config = dict(
    input='log_mel',
    num_classes=13,
    bias='all',
    qk_norm=True,
    expert_mlp_ratio=0.5,
    shared_expert=False,
    layers=6,
    beta1=0.85,
    eps=1e-08,
    batch_size=128,
    lr_schedule='wsd',
)
Rows from block 3 of a small sound classifier, named by matrix and row number. Rows with one number within an expert belong to one neuron, the router's apart. Each number is 500 + 50 x the weight over its row's rms, rounded and kept within 0 to 999. All counts start at 0. Numbers have three digits each.
After each expert's rows are labels from the 100 clips, of 14976, where the router gives the expert most weight on average: "lies over" is the class under the peak; "top examples" is what is common among them. Only what is clearly more common there than usual is listed. The data: synthesized solo parts of chorales (CocoChorales).
# router: slot weights (model.blocks.3.mlp.router.weight, 32x192), inputs 0-191
# up: expert up (model.blocks.3.mlp.up, 16x96x192), inputs 0-191
# down: expert down (model.blocks.3.mlp.down, 16x192x96, transposed), outputs 0-191

# expert 11
router.22:523473532516483508533400530493606542503519497566488520503572457518496457526513523491487556416504453453520383484421555489504475520589492544432490450456523490535553566466534513435499484459446554554528526568420513403449460456504551438377450489460568460420569581468463460450522436484495458556440408457636451408608491428504403384469507471448412511482504469512535440490427561474573474573484453588463429593444485427475483464462438430516499529530552441510488504509506468536550507488517451516565482555563500490512430598514481534463452432394537524552575428458485479546537518518532502513
router.23:503451566485565488515431445513591421547597427499577473598499471548586498489489493483602523491449424462621394547424511463496585450504495464561549443442496614466554498566505574441507446488536458543550466572462540396493410430518552531507467433531573461420451556477431447532576416521496517575549433470481534463523503419472461515440445503484473446489526494452551389507509571461520473506490541576506474568517503469581446532476454401574515477507499449509518470553449468470528556526428482515452510436503514447468515536476457511430448448445493414490555490426407464576574504483508468462
up.1:498525521442541583530415461526518429531579497533568383520511565603575473481390576471522461455481499583467410539465522520488523493476472555528514458497521520441471402618564492446506463463555416376429495455483491485546486510488570559571460531505443466491452513466517444501483467550498573529582492457540532427411504439442512609490538570536511444561520482504502420531571538547459510367476551501528467477459452468540527494517443520544565532547598502522573399541553497496556575478523565494431559433545500498523534523537491543452456470530509500400428490470550461392531459593535562515
down.1:467548537416490600494478450525507454530479443496506436414548602510478436463495596496480582445470524555553605450472583512521424536451493455503488500454483460483575484538478513468552488461472554562519505488540546545527466481389497420420469449553435533448511566634572532521459453479526493608541521632538554509562404495472533508611529459482480473608499442491522534524520453497513594461570531540545484487491440471527487471449475506489521511507508606479536444561509420409514585473506593403496472402503486458534501464524597536404551572449475472474465549431484514471523503598551512522
lies over: D#4
top examples: clarinet; note D#4; note D4

# expert 7
router.14:553561533503493507557483460555401456528449539445541505447489442538557410432468600488517496426469400478631532489442403468470506510423502533472440398497525505460469421568534447443516553515551386573481506489465431525463581506493536510545466475488429543444464526562420445450464453452633483523509562446446571455565465398434426521555518566518489537520470536477542423445556416518503548514605525544518485542497461536440564441529527524488565461582544524461488442626465362515515543464425522452525515503492502462466504469535505500464492417547461532499499463440531446547439519564508510509
router.15:556520520514499499533545503498422439453457579547505491393415479514567425404480605475490465484490519515575552508523461482426485423410469495490448487520528462451425430559480516419529519439447421547446501458453466494502550491545528538578487489554438486515527530401363501439485479416563533436525504489427591492529468479411444542503552598528418412480509476574555502497645541539457450431549476532506453550415426573550464446515528495511541490585524493488516439636431468487522557544516496517517524563518519466537505418530495413458455492413443547501508379487544486525500487548524531525
up.3:429555522468489563501601496493585420491516471501476504573493466499483468518398452461540541473494468408532406532479510469539516480463451482471516563463515566373557566457471544500531429527499463493519527603523558355517466562447453536535496425546562494516491514545511475503630480477533506537477436571478558485507487471489489499566402457459459574594548457499553476584501524534538503503554504540517504510583406472497389514634481362536461477520427486512464489520510450498453504582512540479410545392474545507491486430467520569502535436518515448415493527487385477464580478508421407463
down.3:460541580394413533556481549466421488580624510520498455510547624514502451455462503535539549343491431558506579520359528539512506574514510565434516479438475474519530446492478470552451489387504552520527527534379531470538461461473450438464510541510437563480476491485574507472415464583473527569524440530581504455471434547442495529525467443435521514516512489456464506559561508451539568423472570466480573453559516526615525511478493480504512560539505567501591451514560458468462507473402563514441496418493535576479559554497524565570512584502479466531534549493478550502551405454467521478
lies over: C#4; D#4
top examples: viola; note D#4; note C#4

# expert 6
router.12:466514497545498561512495495529484417501503452431473543616536426418491492525470496501516526395545434431423503442455525492556555580500562537531596435442479564502563428573567539471477554503486435453532475529411431494502421488444498410520567476548494447471547559465435440524446452410499532420514583499478491456403400446461403383584466508464561552506458545456500418525578491526574601468541467536488594491525565446484492475502494532503562527529530551548442495584561439540575521482530538571452488518498538597524546492558537566500570503578521526468493543484552549466482508567534595524
router.13:516450466429490493515548480451517465515481552549445478519558436488414461557617463422440476418512529356398481475444454490493479455525595456452478461553489546440477545450475465456449558579515458537496482559550518542571571496459563478618577500527465601527411475477539417466443430514574468528500525564533552479530475452530456575496446545473447604500473428510466573525424488556560508464525454466464446453504424490579584464417451415412494531516434514428479578519507379509437458490466600470475518463445549494437484468475550586483487417493525519461466485473490436505480489444433482485
up.1:639478498483561465427469554483440520460509512471532457491575547439620525506544574622500476494496465531416424518490480482470536485575573478450445460497543480590486537534502452492393450460591551516385533431438483503381443415461563545522518552470556463508431478511471461536516446503536606526565476470527529563508616535526494514472539477522476533396514553578436539515434494507398534467427519414459506430440520507515460510538558533462553628596609498487498432452492485473540506491506522558530455471500461461484555644533482496519504474502522456491505527475574486516541497494512558410
down.1:459506493513422434472417484524468513493607480497453434555549630514529455577485441490514453542483561583517467455487475467477523451505498481403488464497462506560521500519507503486503571345383468525428479511469534451474480491455474396444515482557568444488487471535615490519521436481541476519545372518364555476456577510510442536516467453459508496535567454518534534606601471520558538490464603488419554528514514488581473518471495476532472548480496494515644455454505487466502543508433486605498510511437528442477599486480433496522526435500441508556592513504428426524604489417538459540
lies over: G#4; G4
top examples: viola; note A4; note G#4; note G4

# expert 3
router.6:430482518484522472487512535582468507504425494521582432626472496479496611475478537529460464463418472517489508457423520478401447412456523526487483467617546419579481493472416558482573484472476585502438452512418542466527463452506508491454413524501447523375453448429422461568507513537537561470515503526481480472550461506456545529511470457557653541477559514491535481504545385434467581523464469575452606495413595544457498556438452535473490513477517540496479496399522498574546541444525502562451506473531501519519519625527536348503512519565517562505527467497484513468490562579541553496
router.7:522545484517490460545501539492446586454448614537550490580487465537499589511519532554503499416542423520403572510400502486368517474482504480515504409544457485562502514493474588474505485445551520472487452512402538487511441535546495506464544555496490485443505536420502411504572458496562565448542551504482541463484528536560417510549458526513593487413570450462547635526600496473495507547545530619448550495435474531530436565449530491464408482457447533397406537401476375511466463473435498487432512416473536473433547549450477451437577500513493516521516512510432400470439469514507477436
up.3:423467531463569409488478561531419512585493566570521546523500528604565589442438488593455489441470500502474492431447514449455608471491561419420467470524504435537528439578437574479512498509577509401500580442508532496525437465481562466420442507444441521461458465440534446503494448478537577502596465624471483435513512511511492508424569483580578527509537562496542517484583504457390581494463513443444554429426527543492496488481413533540570543495553532448491529521519424557550535488474489517445423388452502459476532480522509543481501556516507448527470532501584417606470495459522591471
down.3:483474552460506495544501535429481475463572426468555492426541554469498477499455457573490543502491467531490552618554484537595469472535536474588533570463590542435511476482536471548441525434473426492512504467516452484455436553535506336398535452496547497509476461496502510496526537507408544510533340522481481510502472575501512424471513405489462493489540437517432471560568535488486475455456592497503473532533470491665425506480534458542569596472461445546556580428546525500425504565519501591487434448526443565539542490467492503579528505500466438411587448579487525495636488431531532515
lies over: G4; F#4
top examples: note G4; note F#4; instrument: violin; flute

# expert 15
router.30:454568500444549508440409445472458587473517585501522507444406624513455474508484541499568465431527476539491551449474474479437495583358514531552451437491476509618454458467546475480496449493523522559420567509424551405476505459516509490524491479605479490525400465398561456508471451437509441529496499568458449429499518470479469509436472526501510437482506566570444665521481605475512475549483565513466497518508482487474474481483428472571405549475484586490519491473587453500410501451505548479478442543419455533465594497410565395459512532538471523580529489467508429560557485549460454504
router.31:617529523523541491461451507518467573566611510405531498510425537491539476519551536481496469480521461455503568507429529502412529448411514517532534502499534449592505500527496560434507470457464499557450569474441563549562492465412506435494468465472504551517503457524544443508429416449469546599510513527449543458534462490510437474553429453504556404438483558587443562494469573506536479517565535447466514411470537557458584450476437517518436564557404548475546536430568429443435444430498426469462520523498448540470526430442575476477551530523516497478524383518374409521552537544372435432
up.3:502475431552428437480454625550441544426487515496493520574537459535479540459570528530542535532481526497497466460486515437490503508539490504467461461581573462491552597426455517484538505536474582490532491579452502485484470406538436629557409511448507459403556562432475556541503496528528511508465519526465422478490531468398494495494500558565524520472519294572535460416511442532600532608512451517476420481444543491520517565551505508527490469464492495392508438558482488494556491454449553541522459578424379487401444559572479499510542472502584561513491567464486417532465553503562499533
down.3:497504470482506611499454479482501442474506458477565509535484559449388528463475665425493595549505485610511491575533491531579483416432537515527501559514504471467496507491450508475598563601563514516508477503492481404499455480585501559528521479445544475551508517479510488509491519571479512643379445508481445473510532529479579402428516587503512479465510450552405423423455449489533500413459548542544516459546582527425464497552493517572533588610561577520630525534574509552510482511472543467480531470526471476501502513514477468488470491441505511429424454384480499516617477453517519519
lies over: A5; A#5
top examples: trumpet; note A5; note G#5; note A#5

# expert 14
router.28:514474531497515463444505505404509540493461473489501553514483604591494431580499476529500475490566488611581511442447517531440426605496520539502456520485432474472486499522540480518486531578487566504478491505454566523499523476562521467573536493537510491552582458427512484492556445465472513535511550512463495542517529536537445509482527466424594503458523580477425547531500478512492498554446487510468558541483459465470483503456538396357439450499479524481445568317423389480442413454410502422458464492426435428445494461461490478453464448553401463538516461495501433354417407530412438547
router.29:540538486524516454456522472506494476612458464454502485484521552585514416517576499543491476483471519472591463479392539433458483442476576535439467486516439517537392480490462443547528526496486507559477426482482531538550576550477505461581545450463486569545543448555609480533614506525525534548502505496466521578525569489521472546518430510416471502467526522455526511577404472537499501602551536493499483449619466517497523508549521407392477489514460566432413540386456391530444438480382493414534493556422518404423468501472547572488478582584433499519533468426494458446450492547458437435
up.0:548480456484444578451449508521586485541466425520478519476537489491481381459479579537495562520458485563547397508467484394519410458580507544505524635547476476478405444437382452547535506499495562563464438495475548451551475483475434517533547384465500511334519432540457494527598495393510514560456526529599503514488505516444497540454479491440567500544610458500547460595428563499449572535526553505528522472591444539412535548518535428465502465585535523492503447498467508493530482554517537487467546461452569491516471579533532488459491504498410458530502573415489510521617498511526520474
down.0:527539521547516544543518481577463525571571578538563445504422580570533485437520571545539576448474501530501517455437442590504547479555495487420493475551498405516508501538490463521548474438603435498518533454460466464449404519436543468491571467484464466501493476559519537470484505578522441574482384589601454445504597491467593509594412486485547553408566468521565441512561465462462629499458648478542472472473509497519547468524536528503509459536488542438565436449463510469538575484450465487458473422477521409438569598469381445491501449484418523455460468506431470494471481508512525532
lies over: E5; D#5
top examples: violin; note E5; note D#5; note F5

# expert 10
router.20:518624505570524597456554565460522536472473514457532518414464482527570544490493546535472449425455484524539491545475492514396490412477415499515504435463432524512468442506536532483369430566557455455489401473448494501495440470589581520492539514504482583521508436573429495494503520547487468435559524424503504513533484542498505461501537593518473489446461531564483500508537527467417491546498437552507508500480487539469455494591583495523480381438521471509447427371460524504434477439457537494458532500538449464457567550421395383523440637388425409483449534509483525492507500514387509544
router.21:520626505525500550485609524459481551496497485456555579413463497533554569514483563518482429483482485524490486549521458518385460408490423471534502461478462463516444445492509510490414456576458430468498421444501560512501453503614585497543474526497428591542518397523431525445522518544414461411544531445463505539517446532451533464476542600486466476547419539553481522512504492459458462531489426533533495480489496527546474533592603493557541407462567460543462434409467535513460454507490512494460575494563523494474578535444431350536435612405440408534468530523521529467463511511425554568
up.0:454494583436593495469527529450566497529503451539505493438526543521588471536457347529489509527573529503527483448499551525486596551516578491511490428476472543439512553571589500470421442461483452472498504480511458457483511529468565485567442538484438434519503456436482494506461496428460467495606507426454506536457586409462510489470614470483477514532452560564516466589538492477451513455437495416490534599443473402460483455573547452586591497433554506516559470403589519489577560539513626611510510519447474537526549512577482492494572524446520573512501525534565509569490421444558599471
down.0:400446533468495457524453442463523517458489493490373521412536492488396517521550559457505490532510490609595582485625435518536534472468502450502464565434451489493503569465460462530574479551391492467536623542474497489542509569506463466468480488500516555431508540534682536541499525506502418477411492509456447490625440554537450586411518526481452435516485557499505519534465541483493451480512443470560353468480479607580572539503552498595460559592520516514525496497504498541493480491464480495488522527434474514522547540528524498498472491573536487424563422598455566505490522417515535453
lies over: D4; D#4
top examples: tuba; note D4; note C4; note D#4

# expert 13
router.26:513523547525483515530507549507491515497514511506462553531577628517438500551503475534470550409477554487379459468438472524515467406552585467452479457548524545499494554507402494499521579569514509480481413475464517532473487457423497504580477538570517482571617488491538463482525488492514540505410463521616438528474466523468456472460493545445480562464511434538495535501483518504503504468567474530458585536504487479583475500427482447410448474504402505457403501449432385467450408455426439494541542547465532463441514481468451578490458438380519444490573463436451427375471492336445464414
router.27:493447583546470478550561529519545547532514573519452541417603566523475502484447443495441583472516493484503418361485437489554436448434612481430424440442502454520487507433451449469466495530492478472551458476503445441495450519473481471482497479471476534473485513577547513450437519482501453455450435465465475489519544532457529461453552533505539614575479520596497546568505535526539612511552498490528529580588504511554461436556545448462525403480527419476451505452460473426426425538400453461462511494473535400492440481424494479486436433405511447457506525496523545505486469317371492504
up.0:520642509438470586482532396516455524611461556444581432475408536476546484492538527413550467474489496494543557549536538556458522458480472461533468476465538467595530498567522460480473487446555545487478481559532498579509542521436497481545540491412429506513461550463574448488510497527627576609541545488546505502530491459447505597486481462578427446551469479460431494444416458507478499442557411561508511440394403565433569475461492501514433442608457495478559436526498490446446543483552595456535448399522508515512516550417518483465519510529494565591486436503414447537484530532458444440
down.0:531506507534503517525529463524546439471445599580455454502588529453471414492495554507509547454558533431532481421390540517589437476398452470528505517434495548414500496489504463481498539523506538565523485434420457527550567444443514487532528504474428497417517554536429447457440450437485453438508584441433591566429424519485476553568495518482559579539539472518544484458586571561549552458577534595549621538474419524529455510594539527425519477515430459505463439566537496462524555460521522447534567477446558551495545447541617553374485511484523489576511495442506469521433566586474525483
lies over: G3; A3
top examples: tuba; note A3; note G3; note G#3

# expert 4
router.8:605600466462543490517441467452543556476488496499500505408510461507522454497536528484546563453571431473511383534530426448533503408528496415442505482498510597545430528473530472578427419459539417511493500525434445370410472447511517601583454521493547557577465487559597450432522475513561517548475442489564516567531610495481413486392435595514433515452484423527469569522471464503541443559470559518504432537579446515599412486475461521512495506537437513506400442561500513501442516490446522471469495478490427477480485450432416570549428551457569476464454520475467505530513517516448454486
router.9:526409499524529412481473533513452466565599510494438521592566467542480444510504482516560492420502489411435445444473436469477556551511521502390472448464394508497484531484518472551404476517483609420585493484431510501442440405476481582535481528464538458423501527477525403576475426436567463520528503441474430446486577557532443478449477495586582623448443513492536552486533355536541587579483520508457538486506526489518418541507474528516513501509457395474450476498470431498502510442503556551527459446441410488449447485478412493474565462386497464514492530518465459594522416447487472498
up.1:475633488521496517547458446470407490547551492492514401485461513509559462418505552453485490465474497514627444500475533508480483491498466476503442472502442488597457490535524479341494434465460515447484510500375507483526601564542566504570455518532459558587492548545554486400504430510581504482504470524451568383428431477490464607525515554409445431489500475527450515447499462540519459461506536566516436540526503517555577415519444486507572526611558509528509486608525503495494551500467563412560560549551546544523589464509514560496478563399470478481533425488552517480394455500532482581
down.1:492456508580482423532522490545533458558586522532460550505552612473589415447442415476528463527458498429486465514520511503492549536510503509563425494432515576621485485537487520485604508427464530498449420425582455511473517430400525432543467523606518461505505503508463495486458433436485508523566410473397519480441517503535447568590500413425508561481497454566575473465560511521459515390432486521478559535495537507563474516533468429560507424468512402512617458450553533518493575592504496485495485568585561503476485521513498482531475457466438490616645571463509466502460496531478526437
lies over: C5; C#5
top examples: note C#5; note C5; trumpet; flute

# expert 12
router.24:496430454602492460382563476415571519513480444559507570491426500535560482476434373457551423463526450401498559487443497456439546481522413493546576439447382555437470497543563412480550510474475423419457479481508484552529536544478510535581561481482472449595542463589550509475500478493470445414538518438510626522451514492553493508586526506513477402461474541542585533522579454549483411463517521461484468560494449418600537481556490499512530459474457497434544530516465405509531554470419511522517551488440484412447467394543455532534488500528422556473446545520474422506486441488515505483
router.25:548416502445571456471527472500490465520516536465527521546524506469563456475556482466480520453482439430510473496486474540557495457420595401318450516419423456396465425569556467461488467448522485518480547471448494570474545434413561492509565487485513517551496486531498438525481477486586489522505466493443471398520533491594485476606558560457459513395523578478479421419485490544498539495575480514500581517442546497533518489527468464470554600510495453501497580569513479451419456455424532451546455496494486472490417396437471559476518445473390460401521448530483481486450425398392429485
up.1:623457514508497577524508556532553663457532562532507465566598467466459591485553590541515533475526474482336513496511460433478474436551427526473516459608523492580503459445448534541467486457563550569532426557497538485499500498525504545502564505560413582433582507494490457524551525540500573531498522492570472559590548477466485482481426517554520548525504459440464549562409464472499540616479446531481475498525479527508523543377535482425440404530433518470429392439414489570489490430517531515444474524526525463524550607495521449516472448499502546493479539475453475421432538579499495492
down.1:389564487460518550452523575447556431478510440484646507551522488573547537483482543492465528507529503491407524548595498503455467403412550571423450532489466471500613531495594417505429537537531478429430446469522582501419441526530546480472405508437484412492516503478387502523474533529440494462534484623483429516402465595428567399457420543531538507506494461492511473523494533499531571435449615512512565426501539463426479546485504532442548549485500532449388517487493508505541499483546533568465435404445518529508444541511519453493447499475539545462417545444505513517499502434485427512
lies over: C5; C#5
top examples: note C5; oboe; note C#5; viola

# expert 5
router.10:563574551399498538458490484567507493567440442489517484488508585502479448472524539513420502394436499444454470514464534484490541397482441471553493479507534556495464446526500515557492515488599536483484360501500543500539507352465457456445553490457432574555445434584580344512529462502544525508519450534574508546568542549503490523434412483559525540474481490523482497504454478518631504604507454452434447458522405580523481529463532464431434316575464500484479488523475402513479497473464500484427516426488469486511521534458492547563445595470504525523525518464461452538543495577501514436
router.11:577595536460489566480470511573510483562469485529503507474533559503456432494545528514444512374450543386467479517486496447507518380487428447514497501532499608483465402514511505519494507498555486450473392476488535493534462351502462483530534489502452563532434459518508342472546434468602520468499452559580508533603541494523440525463435544543524574510507508480518564531489454516629515561502499486415453478545418543510416514461524415419387329555462496470449509495425428474476470439506543505447480435497482488523507549434479521556462534444489461515521457481453446517570503563482513468
up.0:506490464536523459393572568503489503393454445503500568507442509500528479493559417492476482472478494532437566448543514468488533616544406512506422484505460438534495507600492567493435553472429515525444439487508450495465472440508550557508529503498559481432607560427312555510441493436503522450540492434419434541532509509477465510503527489534539488481532544501495415447531541556374499400436465437490512528444568481446533522495550548484519399480518448475504482394448461560512497522522466549486457652450399450540401528500449355492526486521492551571513449466512485500531536473491550473
down.0:526503471469459506496455519436506513471513496482560523454514495449498408422516519521558514530478517569470389540497434458522539504502504528566491364432484538452492514452514529572480487502537521556591532492537462402509439473438543481506498528540518431483489507476523503465541579603504384494558547580478564447503547553509558512527534500419508504582463460500429507532537626388507528404481534492534406495514462504509389462534494520515548527533555530503562375479489555528509536541499568507515568565439543479563618455429459417502355423397348425488465475434522480517460477523516533463
lies over: silence
top examples: violin; note C5; note C#5

# expert 8
router.16:541379574519530468530533561425479494458581420596475577586548503529472463503486490503520522456582575515517433447517465455450500558562491486383442501496381491489500422500477457489461540513470573521536404523476522472450461476458515433444545460472499437488548556475452477494533483446598547536470525497530473512553509509520479494461455475440554536508514521365491486477460409497527531489505510512492544535502498433556502452460483499482428487556396508497391505484453455527454459528488465518491477460505495493501410473464355568446470343395470481471519479489340491534457353493472402545
router.17:470383578520528528579534489472483434478517435537525455604541466469524493483487474427508561429546536435474519467500511535537577568490546477447448478479406544489484511534511400487427480418505533562549480506508420509489431482428454462480521525441487430512564524580476471536516484450530521508520455469468439486618491511502495527494512480511599584492552568418496476532534451516465603498500455527484587549529548501445497496530473439479431473455412460494463507385418466497425473505444550549432435421461518466505452429429382472465492355507408467514533455478383494487469357474437414453
up.1:570505473464426503557439527529561590508420512543475378485500446483561542487531523528473519429504503499445476516426538477476548472530443584419534443523549546627528528547550520490473484376507574458508590491464543526473453417546551575417448548543469500509425576537525458477546456515570525430499543525609523516474451487467443497529580581529448526461507511527495646580527528472518502558512468516421482566512431538392446492415503438425457468556495475404436485471395413475487442395486515531442483549461454414442568546472474451478490498440475504508453480523493423453441509570504490470
down.1:507406484489520388494501549485552545486532475544596511511521487495464429459442473529479555518538497420521473515560516416540541438628501437415509530519498568416467506528469486603479424424512454501557506498485552364575502507540509519464518462507454417444443519325513473553653512539574496385468506487440587508524538486484554526376564544425494560437504486494519534539514441459492410519543458486427440551455439432512444504533515535588537529467506567472448452525524488431515470533458542580482454488501544504458536456467529495504443395526485454490496476461502475520527551389551521554
lies over: A#4; A4
top examples: horn; note A#4; note A4

# expert 2
router.4:472453486420474458517541595471529564483545519527506496522545527549444537504515443603502533457522448407404494482405488455467505489533492481485524454470421538574489569504444529556432603453503559489591512520524566492531515531581473520522586529516485502514485468517514487537545517550512496456532544573520484540490534496478522488521493507469531587428556499524494585501556545514598581615501457546486484481547440455522477512448476523420384487394437487373401500397430444579454417515436493490430449480460554406420525514460489474490476559486477533474452566476466500414427398404440469365
router.5:501401472420433432493582568443551555453520526564477548584504506519436546488542484584525560432460470441485409497393459406467413445515462479443556512554449490531458540443423484599454520474469585452558523535500603441509434468502430539503504433517524531457500499484417492570596509520527576477493548532522464557439521417435487418465429437443535556442547460495522516528515532484596571603515501563513472448524444502481480595448533453539382521503477539397467580518456407526505391514490446510433451531509526452429491560494491485487518486428478481540460550523479496539553410539502474449
up.0:471514510446474479574503494485507515419527383444469356493445502472505502595555627484474476506548441511512539460502407544446503496430530582501513441507630501533564605518514646488477474494518538545465504541504524511452555523573516513521559542439514560529491584450566445489511482467434409487550505485504409525467509597552490510490532573599531503495520509512402471473539422507479458533484479571469489574516451496460488505489491572400479570488465493401500445416493450523482500403437514449410526444487420445508479516480498442496422425538587556451446472457474441422425494583459440525
down.0:500523400544490445411484526512504576493492611469547502471565458504377496485502508532504482455487540521494417419640462570513467397565536496434474551610547492530449524406535534559527543492565555399493487547527460445509525510562468570533579502463650540471459439435502506502496501570437408502437470453486465457471520445525526476446482603529535552405524517453466507508536539526457446547440489489447457477447530436415494476566501418549534506543470516523446569563500489504435477467442498558516517459416531415424535472478439510442489434563553583497427475497501586525547512423545582536
lies over: F4
top examples: trombone; note F4; note F#4

# expert 9
router.18:457457528485500464524481508518561505436544544476457500465549550506458447638565488497536518363556486506452522390473503392555489551498507578496526439421452560460549494471534473501441459504461560486459481510489521490501441448584481549568508533426518467530487525463517409456507444497520440451487554467623531547504550462566448513539475498499516530487494516496507603592524509507544543540526514498451469516596441452566427447417546461485372481490399471478482522370478469424436396435431480524441559473407423451524494484424487496524511468545487507483531455516441474366430413548407445460
router.19:434457508494509430549534458475554521468523570509423471466579516502442447631544484473515514388474536489464475416474476451538487547499547552443514448460466482366531520469483475514436508511448568532462469521506541473512451478627497567517539520429521464540539546489590453477569476533414444461464535498601533570445536500551480492522463488454477535481564534471492554636464514503576511526544521478472430482583461422553457469380572475507414512446444488484530531397473498392447405454420475527508651521458502476488500558429540525529514519530520538424503507504503493344447451501435459501
up.4:448502605552535439499512517448434527538520418498524463518489519558566575558504409547462452419507553547475476420525464457381520561465407535454521441523556468501487539542539608495482491431421552508505454495495584492523530478582582491504504539507502571494544528428447518493555485490431460458559560489427493559440604430494490453527552521455601539449408572451453512544517350499469560501500416486509454550530479491454533520444585460477599440508582490507509525455500449529518448481506448533561518514502464490475492431503526433514545477616554563580553489545607463451403548508466595557
down.4:500530505489487466469452442537498529471517567492553551446530461487468501509490519464476422518506541508405571475623522553488585501497490488576525506457524474477522542529542556439576485561574462474447526488480484593483612524509537470505506510465473538506444582483463516452488422445500565457441544325465527533501483490587441481520515614594511424434493472518482438397492523542511355444558380485475518539503498501507578420598453577487522425562494402548437576525514542455581494469491460511488564517416475520516438445571548563467481456513590563595579473554522469525461499555468532541
lies over: A#4
top examples: note A#4; saxophone; violin; note C5